{
  "arch": "mlp_mixer",
  "model": "self-supervised image encoder",
  "dataset": "telescope images of galaxies (Galaxy Zoo DECaLS)",
  "train_examples": 44167,
  "image_size": 48,
  "crop_scale_min": 0.3,
  "horizontal_flip": true,
  "color_jitter": 0.6,
  "method": "simclr",
  "norm": "rmsnorm",
  "norm_position": "res_post",
  "hidden_act": "squared_relu",
  "mlp_ratio": 4,
  "parallel_block": false,
  "inner_norm": false,
  "drop_path": 0.05,
  "patch_size": [6, 6],
  "layers": 10,
  "width": 192,
  "projector_hidden": 512,
  "projector_out": 256,
  "projector_hidden_layers": 1,
  "temperature": 0.3,
  "init": "trunc_normal_002",
  "optimizer": "muon",
  "muon_scale": "match_rms_adamw",
  "learning_rate": 0.0051,
  "momentum": 0.95,
  "nesterov": false,
  "orthogonalizer": "polar_express",
  "adamw_lr_other_params": 0.0029,
  "max_grad_norm": 5.0,
  "max_steps": 11800,
  "batch_size": 512,
  "epochs": 136.8,
  "lr_schedule": "step",
  "warmup_steps": 230,
  "weight_decay": 0.2,
  "adamw_weight_decay_other_params": 0.01
}
Rows from block 2, named by matrix and row number. Rows with one number belong to one neuron. Each number is 128 + 32 x the weight over its row's rms, rounded and kept within 0 to 255. All counts start at 0. Numbers have three digits each.
# fc1: MLP up (model.blocks.2.mlp.fc1.weight, 768x192), inputs 0-191
# fc2: MLP down (model.blocks.2.mlp.fc2.weight, 192x768, transposed), outputs 0-191
fc1.41:089131132131126118115108122154098123096140130103147136149153128142159092174173151155100146115138121132084112147115075159058163093077090129135202123169115115118146146085108126104161166174114117116107123162096112159118105092129147151201130092077112057128122134159114154108127129126176105068101148058122098150123080115154136123161131134130213095117167064138092152150172101153138112142132142184125154108201103097131089142089094184172090173100150109092150114149126107123104118128149076098126170089123160216139135157176168142230125100110135133093163151138171150136113076041205135114
fc2.41:154089104092077071146138176135177149055057165141095180143114106070116128121166122172107167128154206128165162133090108135173100145115138153157103116159123120106149144073115140109100202138102160128066147166192123069127124051104105087113088143080126158097110125168142138139117094186112135174099137151144170128141123182108147147122153117123131123121154089127104217113128107163070158123115095145138132104092134161090131079172178117092148149137112123077072192117143108157154102143095131146157121235135163123134116100108151135115161146107142123179162118151155131190123144156156181112
fc1.42:120087138158138179117078143136146137142127112153102127141185131107125116117154217123139113132164035108104140198147118131161171131171126140163133113142103155153087118127098134117168174150179139121081074121143089168196109088146180122141043171121128130175105131138116144148109107085157146153118168184136145094182124110141090131136117032103133095120137144158088050115144176153127148142096163140129057138131174097124142092081132126058088191153078121109149185078123115152155098098093124096184113133156166146140116164153076118154102166145095094130131066150158093121152110117139087169
fc2.42:147111132163137142153117127205145118176141146120181131153130106096136119143120102086138166129167125147167121128146091129117144116158156109097177110137148150167114077173142090113090125125183117140180133128121168149118160116164074134131095085164125139132150090120085153133146131145106138118103074110141135115146147135170127109185081137133097116118092048110122112128110158091122137139165183115137158142155125032141114175096140116198128146122142127117095131195170115091109134086181084175121102100124155123094010111074177123099163132080160085162113178090045162090081098122073043179
fc1.45:162124122123134094087135070152162213087059145173051029140087158153083143162116142186133143145134121083114129129159136136127130098127096172165159159090098116113059078131131120153140148143127179091127138124133159148128137183185124122150114144180110183109040092136079053096111139182207115121086123112145134165149126113119111131108136159101121121135124116087139128141104133155116159109114132155130076148151025140098112091128106124134104112137120204168124135132169164122116143164114124139130090094120156138167141215167163180116104202118143143192124120131120093141141123113131140114
fc2.45:095177085148122147150118190059121082129204128127164191153131094121148125113162151121126101105133119160161151155096104187102140134135134060091159107168084100116141170124133158079136103048127109189107103099106132103137106093060080146090139130125122134081167201107130129150141126115155138106186172135113116102146111182174144127141139084155109149176133106189140115077176174210145126138141198125097183133100186125136171111062155074147093101092082117089124120091105102089176138132139214121139155174135097162126154092133131097155116114093099139106136159103099133112134140171134126147
fc1.46:093077127112125135150139110119094170113155128133163130188106143119121077115133134071069096123196148165131108148163142086144109171128109123139122112124084161093157035163100102103067129164130158123114112119137133065135112126141138088110136209096125170117135152124074150126155155178135137134139147094150130103107177108129111144108164120089089156161102159170080141178109143107114093140153135070093127131113138182160149102114178105072067050120112170109138114180138082196136135086149122144142097157134117114115096101202117082079203155136051115127145066098078099168178128153120113066
fc2.46:129098123103112165084126154164123112067113124120173146134108118158138140154117123162058180141157114159172118178127071096140144086133138164076171081121171124082159093115142123133164130137157119166137058174103155155159148109109091186131146160178090150129089074089118094136111173141098129105105096143100153102112122158134168093121088061128102113097141135154117099091165144097090119138139102111107035167204070137146129161070087116212107124131107093145107119186130087133126165145087112086155054087094142147119105131070147123191128116146104163077153104123150156124093056138103175155
fc1.47:156118134108128112119144095153110126042190129083109157097141144115119117157126113073118124105112150189122074130114132135082121073106094152126113108155155116167116114168083165126116157177147071104132130107097073082122100089079111144108128132101058125162177143092088202128128121159134126183116179189086151110131092124164152158113133156184156185128167138131106143089173046126108145086180095128081136090129176141087131105096153150133113170170168143115120115086147119082099122120142113064139083113107170174140092056166082162100140161111183181099140130148192113117119200142121123163
fc2.47:083111083104067108124130171090157122124143154096101124136149120132123113070144115099199152092113132132166141098110041226171123098132066086034131102108129131133174172098103149084111136179078120120103158111117122123096128117110147121125115096108126165163125111143140150128107107141154154165149161149079138126149158185154155097135087109163179141118104091138093151119148100089100073106150110130156136098088174141162150098138155165177127123152153067072130096107109132099122138140114181183095144114120127124165174055104101186126158255158120140091133131119133136129120212097142137148
fc1.48:127107116069072137134124145119025146120145125167180089179126187077145125124109130076091171100146075107147090150134146136134118133188062136115107144108128147135120122166109127123111146178104122137045125122117116132140089162160126166137141121195132114150160150126125184139151144170134131208130129155108104112141059135104213181123146128134112149101132146121050174124163061089117116080127127169127122110132194123121115146156154083109053132131101123130153152096174110127180109104098119161112119109112146143136110087182209073120157130169084104073110126143153155101177159101157155063
fc2.48:138145098111099111128134145086136177152139093149147182107133200138108103110115166112195100075113119065076107109134108167137155153165118112120137131141133114113108128128200165152097118157116143105180163085135140158167152105109094082125158120134097081141108163065093105107079111176107100170168159134081119123099175109246118135135121083193131143127106113255151161182095127093166077148109126081077099113117173097121101097181123159088166116152118155144117109121114179108161135179121158143158154121147116106151146098167071108095157144175132145122121179107130132167111136147073093129
fc1.49:077164099095103149101149125136155126166181122133170178107118115135191117111112135116158148156166117090079081112180141097109135072154136110095125129124098143089127157176125091114106082124128096134176123151109139168085170092080161077135126124126160145168216146094140088160157094169076052064147119126169149172110122131134126125177099174115080110081104133159159173089140137145091112134095093092113158168119067080062103143143168154090103161169170136125121151075130100202188094076138204115117105150102170150104164103127154179112128108132154143137085106153174127091156155167096108146
fc2.49:166158128133106188174133184138112103151129119058129083120159137119084140126108121177106159079113164085127175149098129165192162162095105150127106126119142107210091126103094123101137165193165166122130131128140099114151155154201096144130134121126094111119050104159088124089125141118178172142117110128133040118171170178075179119064092107134189140142155147100121118120121068108155121135151187110150121103166143148114128063107116118113144163133107158114147128126149117094115103187133099129129132115124119040195129142054051093131128144069165166142122159086105120189133164098136136096
fc1.50:156117129102078031131000110141124119167114143125136141106101151110127109114129004120160002131130075120137116096180139123122144123110147144163105171113137129176127133125127181126111200158129069131144185128145152146125128166086142119141139129143123136124131118158128116135174137125110128079102136083120139101099088101142116121122100105177111110151137145133107084119174133109092132145141122158077155140149142121134113204123111197144115162159110161118102115140092128109120142148166155069129097104112110132098142117121140137115115165103138184170129113156063089083128162110168154107
fc2.50:103129210178255167102227132171079126093193152127141156112163108143186117150118174125099204077111167147141133121083150109156141177126103105099085101100097151161115115127111118130156122090120121124047172131104092100151138120159143122104115148134122116132141144141114139120108128149143106168112172139166086129165200126091137163154151121103135123121110144105146124091093117164173107128106087120140170137102114064144132093101151098141111112101188119131140142114149160219119155104119076180186134148129141131154120113113083122128134145126068092106129155107182199130117107140096141135
fc1.51:132140101117126174168116156134102163077088160146061095078109087135165128136159151120107112132184111141139122129129142101131149121166124140182136161032104160156147138127168110130137191126167096012080123103121086144097097138113091140113194080130130093122162130127126143226129137132160116170134096136147137092141077156082121142100132112185167141115133143175149100147139118122135102099123125143129121148135130145126076101107160087135102176104206078136080053058208137091118136166077120172113105133140136126181130097140112146107137145134092111156117112046150200069110108133131111143
fc2.51:114172164129123147151139140125168108171113136129159171096073142073104090127105135159149150099098161210134088189135098168130068113093139129087134097240134127108170156166115136110124132190091152095151143111152140065232162095068155110195076148095154170108126099161125163191123128154129073145111128151115127164137174150148075095126098085092104164159117084127123096100132111151110130099140127104085170133065129086102113110122098142135183132158122185104125174162136087151111159120079142168177106115131083119116114139144101108127114148069173100063132126118097092150164121156114111149
fc1.52:154121131118158137128144156150139079110140177154124085129142180092184149126150109112091144155128139115144173137088161128126126123123127080207106094164081152103101098091147167144109106153144165222145118076133151152141135146152163093140082104131097143123144111172089094255103143104092081142153130077170130184084157157094087146117143135125130171161130170071154131127145057071144155080072143155104117130157122110152115114188118079176058115162131162130151102192146098143093110079071108108139137088141137090135118109185079093138147153123152124118163157110120134130177067126107138148
fc2.52:068145099163118135167135091141092157134141108092125170075106073188151137141072136154144102141146081124122094136108137140182141135085135116072126163107132140130153180178148127096140131137152118060099142175110159120099149114133131144132172200168171116165091140142176127038171127138151183067106165107145101088132156128208144151109091094098138086100117115151137105111091128136102127166171149120140109136113109101138145101050210102108100157116072052114094167074142162163161108097172161210163143133119163163141132119074125153107125095149116132182122150174081145159131172108155093135
fc1.53:083137151157138111136113080139150135163129131067141121125132127157152134176153163116181146107156129154141095135136195147109132126142148137117108100138157146122141163163067108108110123113073118037150127118132172149105187105115119177065088138112080171096080156105113091024146131128050046193118082022137106112140147100142131109165113185134123084081109150190111144137147135208081146080120097107117078146137116134115121150118096148130115149166094149124168091137066093126116115030116153147107127134133114148139168092099163099112121080130154124158156150114089153106124144172123143120
fc2.53:168143183076122146143135164103126094153105168124137130131144144126138171090079087151118127041147154083109214123153129169146194152069154099141144123102088099183121102120142151118144144142113157165134086141207034172164111131152093139138165087116201103197193054153090092144119140137152131140140124118135116214073134145138121154120121104119089127139164108109168113119118113084189152178190121158126150103125127154141106107109123098105189139108081185167154145110142180153143069208142131125143119145130135132073110133136127154083158180092142132100143142126144126134115111101142075134
fc1.55:110083120104058081128086113107109103090062131188124143116166130153117095099129135123132158173129135095112073172112166169064113145175187194110164108133114158118170190172121083152161108145158100152097085112159078128139105111124110115144140093154116161114142157128135138121096150115107117191086162143168137096149104078116110143193092135175140121130141095090172088151153150090108131031136167143135107132133117066178143113110121111066098154158080086110069163115144123101138128132103168150122108122136139189116100073153128146171177182156088098056078104138127162082159135111195119088
fc2.55:118131138167144159093173139164069147185147157140197176110114107131135141074129134151109119106110131102117098107106090135117177119142136129108171096128180167142148147168209197109078182150118174155167130164135141177150131151123099139084149148147123141123122115054134134094112175114145087111166144134133136105076174128129117187106157165210125173164134112195087133106154086134080118120138104137064066055122104108052126138137132119101103100141109154136135168146140099147144174116130167151140197147126108127129159213118151147144084134128141113125126184089147069131193101090077187103
fc1.56:052163109130173134142098114098124105194164152134114136105105133147116107132108168183092117145182129130029176189108099091170104142156124130128141099172148152122116091127094154131086098131152118131131132128122093143141098132157112142153123087162106055111114085120133135067143127135192050095164109138091133101091166109092178122122128133084149156090203136155126110104174146088121170151149098145099113124115067164082137109186124166118088139170132128049143084158126157141118148255140085164142098126164088116109128079150117117096115159069119183097131130114108112141094111156079105097
fc2.56:151157162078119128159117153143109114189114114111216173124156107148130113158141143094139160080172144141142141120066185091124180135097157128154126117099112048158145126113070133147161105127151099143108094135177094185134135152133117180145111155094129178106138158087116110148115158194176130133140121093105129110152152211093146135152140123089123136115124097151083177133087128122090083190106139116173160136174084159096150123082083170117253124194132085152149132154144174123105151118118139192125112140121113138146179096116191106089139113133128127123093113131141137207134094155205165120
fc1.57:137066155142132123161153132128191134141159123122146129103159160126162132116163155121116162110206150155183107131137090107053159173050163141116122153143131162142108103170087194100130130111143128114175140136179099116155176184116103137133147134153190167188112130125165149109129114100101116142092090150137099064130180087112137139136072105067139131112105137142138057130138135102139143128138153125145081161138157114112062087135099074125140114136114040211141160174155078125066126154108123162127139069183164081155174156124147117067148098127154154146133126120085119120086165145062066084
fc2.57:071136135112124175108108098137109135110022112172111164141164115108165118129053137124159114182112163071099123104136177106159121170078047157107087148107170087072078163167094150144091124102081122140071141144108134110122134131111105167144158160147115121123136086138071048131138158145139110128106056126119162167088153068124119136131149130173150099160070106114112139164122102140128147111137097127077091130136097159162173173070189135194085130145131175110149105106151158131169126113143146072127174124101139044112124109161103142166142140141147129077129160162109059109161103142138183119
fc1.59:181112077109141153147129109121142167118150090159152114126165144133024148153155125135136123122159141152125118149146188165169104108156167156097163117125198131161066146086120120145084147148116137140119133107111085201068110111127130156148130137112206109155131110107119168152018155090092135092137065145087163166116167136106126144166101172123148137133136099117178122064082035148161115108104113165137140139143115143117171130129114122193071113122139167141071131159124176095140130147124149136132136163199122192149073161086155088126093181156169137131127124089141201149077135151154112115
fc2.59:038200138152108098142121162120142136163116095069084143124129156090103113172131115148096176146138178099169108102103120149081121151090065145147145137137131143052152137141127112157085166130143108123151142115099116089090133206160140143108119113150079168122095063137081128134097123138147132115110163144196123122108103130121065131106158110148132130163189062159138094156169112127124100133128136141102115117145203081180164149116113199086148158123172140143126067101191090128088172103085203164082109119136162141129081070150102180151163092077149162166129154142175148167101136130118161174
fc1.60:120177122126161154102182131134083116123115114202092161146119108111158118135091151117128142105102113145141141126101116098117195124118140167112148099131133161102154140135155166107127108102076025138106053137112144115134074127161092125104135101124176086108108116125107117147132133135151177186072192103157159095180139108163146055128111183159140125117125072167111203139132163198115074139166131150064135124105084109135143043149125165129146106120161115119146122181140149110104125141122112108141100096193082091113115117141162126148106000135115133043171151118153128124139173166110147128
fc2.60:138115105095127141119191138139087122144126148042122193139174097157120112095139157105069135081135142097108137155151126130122129149145151072161136118132085152137100050110137142119141156107135006156138133120139146166109195103145166043131167103218080201152150151123131153121116129128119115148186132143141104124114120117120145105131116084166091143117117140164132139099083120167072182096153099105143112164139175110127092086106148087125120163185090157128106114108088135140149128114092083163151122084117101098140127154094127128159117255148111156174131115183139116168151079143095106136
fc1.62:121134178093170119105117127123107118152139112088145145146119165141103138153134136182052083166186115080174164140130139134114133110110144118112090195174195109094145133152138137089159110120107118142094165060096100079105107123112087133183139095138133112119130135144085075147144176181221122094153157004110136192136131088095118098113098071107128091120140147156075099089177184129168093160092085152116071110141161204106142132131152146137170116073151147164096173103120133163125079163181131065156120149128142115159097112126155157146141113107142087143110126091133144158126121133140080087
fc2.62:179090115205143106151146164153130129226119167136135085146165121136099137087178118112185174091110121159096129128108118138130156149151132126153105089125086145178106113085159128162109085111119147086153106185088159148119165183148135062090153182071108077127101158126136161121153118084051137109121157168144078104202126124165165145110141165153125174138103100123146135183103098082102109058141120112138179092143132113116097084123105123140080168160152101081115103131163127087114208130114143109146160160088155152087166144175167110103123126110090191144125113166194079124113139100100177153
fc1.64:100133124124158095118170139161113116102105168154148086152150117126143142090149105148086132126088071121107122134082099166148144083174088213141096153087142105171137155149090109117182080081124136116072086064183165111145110059161197112146083116094102152135106118109138114153093147104118175106128153075134136118177103114096168162081162126151107163112102117098091127132085075123143192095078171151148113120126119084145150202156125124219156129103093132144139172086111141171143168131115178061116128126058128111136124116166079105213119149109175187127103068130152108137150109142146123107
fc2.64:125109159172157152077120055065127174128124156107138138060118111162105113127166169160167119131175139110146131121129126126129090160106121110094167122128064167092139137163118142084136115147111127136158181179142129080169190178072126201158171147139143142112161073179105122115129098108129115146172099121117202097129124129173120151135163092127096113197118145171157088161180214129109163156158092099118064141101109148121111063118144130081198134129125152103147140162197112091121110124136083151152120117147086050167133155107173109142136131155083083103126134098147120066177157166089138166
fc1.66:074131074129163134188142095138101109086150170130112131127150160134126109130066123057163073092076123143102131147146108178083131142137079124161099157144146108119116056085107142114080098145151165114154130163134121056163150136108113148175097150091114127121106133133103119101131110158138203190142188134078152167147124168110166108100101146091138124091112153092120099080111179101119081113138066198070092106122036082105130137145094114093113149195123160179128109100120094155113085161130148099175135100151163151138075101177094166106165139150116123092145160110108182125084149163072081100
fc2.66:132089127133153170103170200119150132163155165146092092130107125111171128137159173160107196154194123180154152109126191117160102105164140137103153104132103189171176159199150126145243157127091109143120119082137143209097091164176152077104145152173158104171106135116125107151141110108154086089147113120193150121138154087131112166075135138157126112169135120139107177197109084150144174126094104138173154120115200194155135112113148146124109129145203156084096149145176115120085126070124124155180132197098067146141144134139128134139130117133160117123129139134142141194126134114163128132
fc1.67:161110175111164148134123151142139067057155048141115148135114101144150103044109112137160137120174160172124155168137205128137121125148088196067123184118093165155156156093083138197119157122106123131131111131077130118120106097125141093101195073124081140134121107114088089129163047105116158118122132156129129121129141097133130127090169179141131179156123099143092164063130140151136191117143095108143144122160121144154177162109135114167114126170168049094144130160109113065090050107135104150128187161126157099091136136121135108103137145136152129183212120090146136127107200129091162152
fc2.67:076094119188160084109106068091163153157136202156129096170103171168090073160095135074095185098093106152161098130117071159024168107112142067138118114115177063146107136191139107031164125146187148141117152109145068096112133150133109135153104152073194116082126085137141129137104143115150118164131103141159152116132072122108149096174121143131121141104130194107105152147133136094085107142114137137099114129092128183120118095204174153144181122105112135154130111117140114127137184073133098105122099124094098099186125126118104180117151105167113134079062131145131143133130132122092100144
fc1.68:102164180181126151144141128175073114149154130120138145168113144111142094122123159101084131140177169186135062064157137043197141165155116138122135128158136140094119097209112138164130102104098141098110157139136159106186130130165157071150141191132126133155077114160102181145174115123108135121201104108117144097097122145097159121141125139144128156170140124163119143168111100127114123132223176028086110093075170165107164137131191155121152137139131106117109126163139139113149162064116144095133051145097139179101130093220144128123101131154128124129165143130078125128159151148078102077
fc2.68:067090105111062103127123175134137159059116105134124104078128123163146170118121125140117151128124136145163168150149119101099106133079068107049114117113117167136210124104164150105128152161164136166050118106130154167120142144117107158113139138149146116148156124127077177124085180141185114085119175127139107200136146045174104177104122153126089112084140103124098150136085133060160096139078075144170140116156087138133098086129098020089089125136122142172063154192123120156101166116188119181120124170133128123159135137127123117164161124098098128129098112127136102136188161113188176124
fc1.70:130146127130130086098104090097117122095126126127135106131088136171118151160118062122060093163113077148067025094175145158123093096078147186178139125158136163096107114237120152147095138198132046128145121128123143152137142142102145134090114131150156072105106178097131129118138135103069116140149111100113106129087097129163100055070096121125100121138183140116117132108149169160089100112097126123127187091136086145122187113140097140132117160142167092068087167135139125051138164139149138116140168115135164134136201092127127092106104134139119127145154111134133091128032151118204148100
fc2.70:119123104158170132157137172129104118147129143234125130089076065055116168103110088096223109116108140173156074191074109176130133133151173107088085178065171101080141198106126124131119137117192168145111126101123095110160085072066101145103143102126103149118160101153105092121180119104128144126179162146151133099114160144098116125137123181137156134141170117139151132113202072086163119174138101126085103086121087126139124129129102121134095096102085113168128117122163147099085079153138150139072136119079132147139087078121140162144163061105108132124101135122089117089114167155093181119
fc1.71:108146075083131098164103157099149150114123142114125175184121123146098126136129135104119122167106118181116142081086135121133130099124076134166108107139206132110149084087071138160122096158118147167122097157134121168154136120097132165131121097146185166102089100122228139123107117154071113176144152077080176138130128120143143132091158152032165135155173118091138125071133120131137111084165096197150112155094069181166146104091182081145120188060139071144092063118099097121032080110115136081128145127141146159144161108172152134075105122169097119117133161126159143186107150129114112127
fc2.71:110087104121120129175125113136130119121135138128135109226093135124136121093131092108076135158125101181127121122160083168103101147128167117147144121112122105060106127146127088046172132109118109170099180131179090100171069053191109131176175139151105155149109153150145164168134060148157149100109151137191145086123097129129118107127125122090165215123169150125107097160120121064146128138092135115089150090148170118109123107255143138140132130155168123111103209185109133193126146200082126089130097101120081179130134127152107115156107119105121106094122144138115146134107100099183116165
fc1.73:137098121143128160158100197094086127132129173079143171155178113158058100183157112111109108168118113176109159147121125132118137110130127131150202085137125172131150098081140139120140157155034106120127152170148103135086120102093112113108113155133105130159035133105146152125109165054190181089166131051122130117089125105100156096117138111148199146108111097169113146155154084154132069059111119142161138147149122108119148118134105164117123140142144106122149152108095137077052142144120128128077178114111132153135164146199089093072151102102130129124108188072104078184143115058173104093
fc2.73:130118081137096082161129114146134080086098158162110137139120107124126159142118128131131132139168111118168064165109109075072149128154139112126105134105129063074094098136128132175041165155157131187093136167093128089156094087094139158117052091150151214118157134121118189110132127104089121109110190181150154117178131168084139113122132136099182161150132148179142155136127109080118162153101121159097149078105156111164165153110094107071075138144109193147119128147166076120203124098061125159170115179117161129136134098150141191122111131176144074138118071109191175132068105130111152139
fc1.74:134136157122156157139201141149168118168132104138126084201106134127121133106113075149152055081076148155124104186136137166152152129143111126034088121161165097113141106066023084152137097113055163187161166124100042127136128081158159110130083122144116109146100133227160129104167108094171117126084121145108168190154173132080158127148118121120106161135092141111093165121139119092154160090120150155104147118181129142125116086118119161149067119104131139118151128176101096141123145089176112124111129094132065151088122157096109142125141114126159211156131138096136100110155130080120151097
fc2.74:074073192148098141158088073149142126078193160120123115064150182214137099127137155125105168168156091119154108119163121150086151131136143144184124133065092139089121137144179145067147123098215103139128123153153173077123158147116132121151136135119133155119141109122119159125038118180135104105156111111141119089118131139185073123103149110102070104165160167139155085127094134159061125188116139103152150158159145154147085097121118102149219177092154148132149112165161145127167091106151141132097124160133194065170142126166125121159154099122173122105062075126093118139118146158118083136
fc1.75:117133166135176104176169103102122084104164126156140131136080090124154190129064149118106097092122174124036172151154185146088136122107112121187084133122148150145140119129151160150143081117124114130095175094081134127110145115171094121160116100101088127133061083118120151103091117122114146159173113097140156151153121126145099114091120125177116112069097128154085123050100130147207176070138076201089122183177135073110111138101087151120112160175154084114128136116082088141091110125203150188065105132094119128122125148128154151162128168127156138178142176127113182153159164162124155197
fc2.75:100117123148113111128095135161129130160106164104131106126122181192077102159138121109163152102170070204207135142133100142138189052168155130079113118148156163126109140163118159091104125172147139139141076148118128125158105182074144201175163092122185152150168197146067066142166097156125108124085133110168123121233131128103144153108133118106143139151137170102136155125149141136095164159171124069135154091073144198145135069156152125127119111090135193142093176164171180119147142070077084108170134182122136136142138129154109129144127112142110151113120126133166076167099132144106145092
fc1.76:140113147136103089109049149127175121127127109000127104098120101144110126118112065049122118103118112135118120149163132136153087128141120148173146171128134122148107112113138142116141153097123176134137186127112142142115096161137145135118118092120116134135152134123147121139131114117119136125175095156092127119118106132110116231125163138119102146109136148098125076134135149051140138149143055123095159117149158119173145137143120138129113123158143145133113117101121123154146151142188141147159146114117146106178136142122121120176148255156092120207097168112133080120089122103165155116
fc2.76:109085126161092137100113145154074111113098106083115133156162189056139113128148098154189074167174115143167187130149172097097101131105161116114157119118147125131129107160133139075130112103135063135103094141092147066137087095141131160139102102132126166107099105134135086134109110103144142124113188112194135160141106167114147127122086137113112146142088121160079176120056185097138116137068133163159145158096128161066132111112080112142129114099148072132177165197065117078128152079152150121071116104171061150166148120095138158093096196136175088118163060093169124119176058115115150159
fc1.77:131122162180097155120093106184124118115162149179092127154177168102084105126075177030125090091150159128177099171145139120129143092138121016124095084136126144137118072118085158084101106137146127175130140098184113121125107111183125108131108174133150161116147092119121112169178105146180153166143144141062126080141160099146120158135114104201126129126095137159056150103138104145101156100167120149112106145124123129153156112129138180225146194130153163148141143140136138138141120125102097148155044104123141140100124078134094138128129209082120064190117125134176137100119165127078098138
fc2.77:090060089080118075098152148096168106107091121183131144031163128091162111091166105148160164159105101189123119071083125171097106153147115195150118177156132121141133199151180151158156168149122137090146130114091118125083116116116151130122073101117133082176102171122117184098129164124124103130162116104190129162174170101154143130120060110070142119103119124101118161119125154108174106100139142107120141072140138063138099102173169116086156081133184104068091053090137098080100117129141132173098143168133081124138174109133086134120092099150130159050141130090150159155116144114112149155
fc1.80:075145111160145146211079134164138118118089111148151106129153089159121076161121109123073095117105168149118119058137090156141163137085082085135120177146109093094122116159098109191154092118093144147129145175129168104142150125209108122097112101199068166129128115063128103112142083125142144098168109092079149181166085123148090153095108070123138123159158105100172124187204133152108139197043114139163125153174140130129127120075112169166140156122158097115127113155173110085120155167128097130124116175148109095132028160096143154076088108117151145117091139105117149137125172136178140124
fc2.80:168133145088171164143183120115143147142105115148136185100056192072128139173093132120190135113122094140139094176140137149159135119152180172137117114144152153087124109043089096106117133062143130118112142075099129144146100130090143121136079143088172124097094119199106166156107130135141144134079157143139147092086104117117138121071160138121103145140063139123097122096099084156164148100160105062127197187115102114106062105184194186151123126119103141090204139088146171153169083082162147170175110063146146157173137125150117090115142125146107131124135091168127112110104077125059126145
fc1.81:169110076140042134114152114136067076103117091120108130104105105134134094156112166151150112126088137104144134141122107125186129155131143157168118144128108147209149179159117142019122170073122131126183119138168132127178176111154214205144146108088050103124142132128124126128133107116126132100148160088144174099130133104061145129151108120197115144125140115088136081132093125124156149131123120120118132162146157159170182119141115171203105097110127121106162155125160152127114175141117125129183152148054108165077098132099085140135082137122138142161197109171103108123095018156097133153
fc2.81:097118198132159114128122119119182148217144131114124090140153152098160170128138098138108152132149127136131136121131113135069156138141068129141170123101098142103120127086111101245206151148160147145110118147134110136164148120096027005120139119130154127130133165115121120123146153135147132128140114128128227155197166129223151105070133115106134167132099154173127116154161133151114126121128123124138131111125099115068131086113103133127187148153115119152124142152139161086112054108141092161092103091176126039166171141160158138091162118125119135094074137128126181139154162102139120158
fc1.83:162068115162097165139145095171085145117145125151125078101115109131138119136154119106089132110046121091093145160094074176150121104154120176166086111122095089152169132119078157191155176143175154177162128140121188110187134149189148125180118145153072146153096117088117108155180108147105081080105083040119141090116132084118104138122070054122145145164174067114084167125114132113170149103123129134132142152119121195144108111121168106113130099134137117104114203152141215101156152188121176140131137111138147175114142134130080085094106172113115126135152140122134060118134068156103165147
fc2.83:124189096141173123205109094138124137172110140069131131108149155123138135160087082138125079153163131139120125102115127169061117119092146095074175121098123122091128161131164131121149074133107122089109128160111139155179154144098108115113108114149148110156119176128150168112152118136128150121105167154091212131159147167182112139092125174119148146130103161101166082141124151108123095141111140137127174110152140149189111077127116127145114117097118133148094094163078107194102113091148107151148131103141124124103128114143127148147153090146043134153140129100124139170126173255123100146
fc1.84:100092114172196120156138146153142131115182078128111124163154166119055145200114119076162154046138149135059140051124118145112134130131135127116159133089126170133165141160123174101164130115175084154140174117148143120090180148090152144111151166119120171184152097098140101111151093134111119130136077135160124106122139103091101108149152108077144150117089167117136139122088132124119211108111089117122120138175109154053123158116137130071159124161105178108042164147183112129120119206157147122095113119063164144152150153123154097058168099201167131098079113097117177118160171149162125157
fc2.84:102145151077095166125120173077111152131105195144136104139096161107150123129144131155075104179083090124133125199171128122166180088162146121132101169171154110098105123101143158183137089200131127113091115130104131108140103110201131115123111045128139097041108123136122127151104103116139132145159159165132180127176150151159130141080053142174128171126159107121094090085160092102140105134077152142115181133086137159185123050156118134128121197126122109139192135148069131116099156086101092159186137162128097122133124124152107174133138143067079142154125154121201077164099101176109158102
fc1.86:136135107142115188139121079131122140142168189208139124123103147116136092144140199172122135157124180159065136158088144131142183156108109068104143096126141172125114115124121097140123101121105232132097098117129165131130090114150077154140166145057182099116124125167160099119141085114169112117003113164099154132173117127138137191136137176097130120159187100133156056151121101065153136134074133091123102149128144118105126194101137129088107111126120150099127076172100179117137117135139134092127113144129104151107135137161152146102089062141161100151113183126118133103172136128020151147
fc2.86:136103088129134104170029175120150099159136093137125105106149105093135163154134075067166086092136067161139079152106052172100108107185113160110129147080132038170124142168101196147130138147190115126159160098070080139150129148071126177115104097132103127162142113090149098105121137144125125135131155091154125133178137124064079126110113122134158129157121139140100173125166072182093116131183100121140144080103105103159089116128099124156156084096150090128098130090145080135099078129144098139104132135094187100143134069118122140153173200098144140085134104127124191123072183140179119094
fc1.87:071154156122144117141131130147136107144057103149126120084127158109189117143126107131119170051060156141152146137112130147116151112155068177200107123110073159134136188081124114143186154168155126135142153172100067113183179078135205134162155138092073147159170115115077124129124183123087144154121129142142157118146112137108156156116082098179152113154144114071141125195156128107071107096109149113194110179121108185202123100159124107173124137138108113068092117101165111111158151159131087191105083102087112060120115121209109127113140153125151174130109146158136134143100089138095146157
fc2.87:217074167153121173098103036109108168067083149132141166140154102153103142074152132137122142171136182132111142134148109118112096125134171100124152127137120146159160086173122160111103147101200106132136126118136116129110099133122111100114107104170135099132103127151155077110119054135128115116148087139165110104159135128228087111222148146099089171098108174122153120083159155085168164152139089143098110111179129098183123123083139133169049070101133164154190151136138099140147117138126150125181110081136114071124129160040098128146089125108097131126135134170135117063176127085103097097
fc1.88:100150080150102130139170148133176111151096135141134176144137153117144191093140104186107092094156143109097167138128151112187068098196132208135133069162117086067141143134159094116204083131150162123167143109113112104181103159186150141112104089135113140141113116150120143130140164112151145144139085153131119106130113106115171075152088073125096144171174128150155057143152043137152090105212104071167123122131121111173122114134114134112107132134110151107117056114183119059143126093170106211171102155115135146167090126127125148146140164152139112132106114088105176222140087113102120131
fc2.88:115098146169110089046098106119206162122231149072161125125124121099139149103114105062133116146144099179166098140158070095119214106111123118165154158077093116110151179166126160158151105102136133160094068118185125144069123148122136147093137044103140147140155146160130093099151146191165096102163082138160227096143135100162077087131107164153114119099144093065140135140151196084125136124126162146159135139173149163179097117112152111149118095133135100141107134092136139125108121101118117153096123139108141087057120176105139109118122119149141152100110169135131158132081173140187095127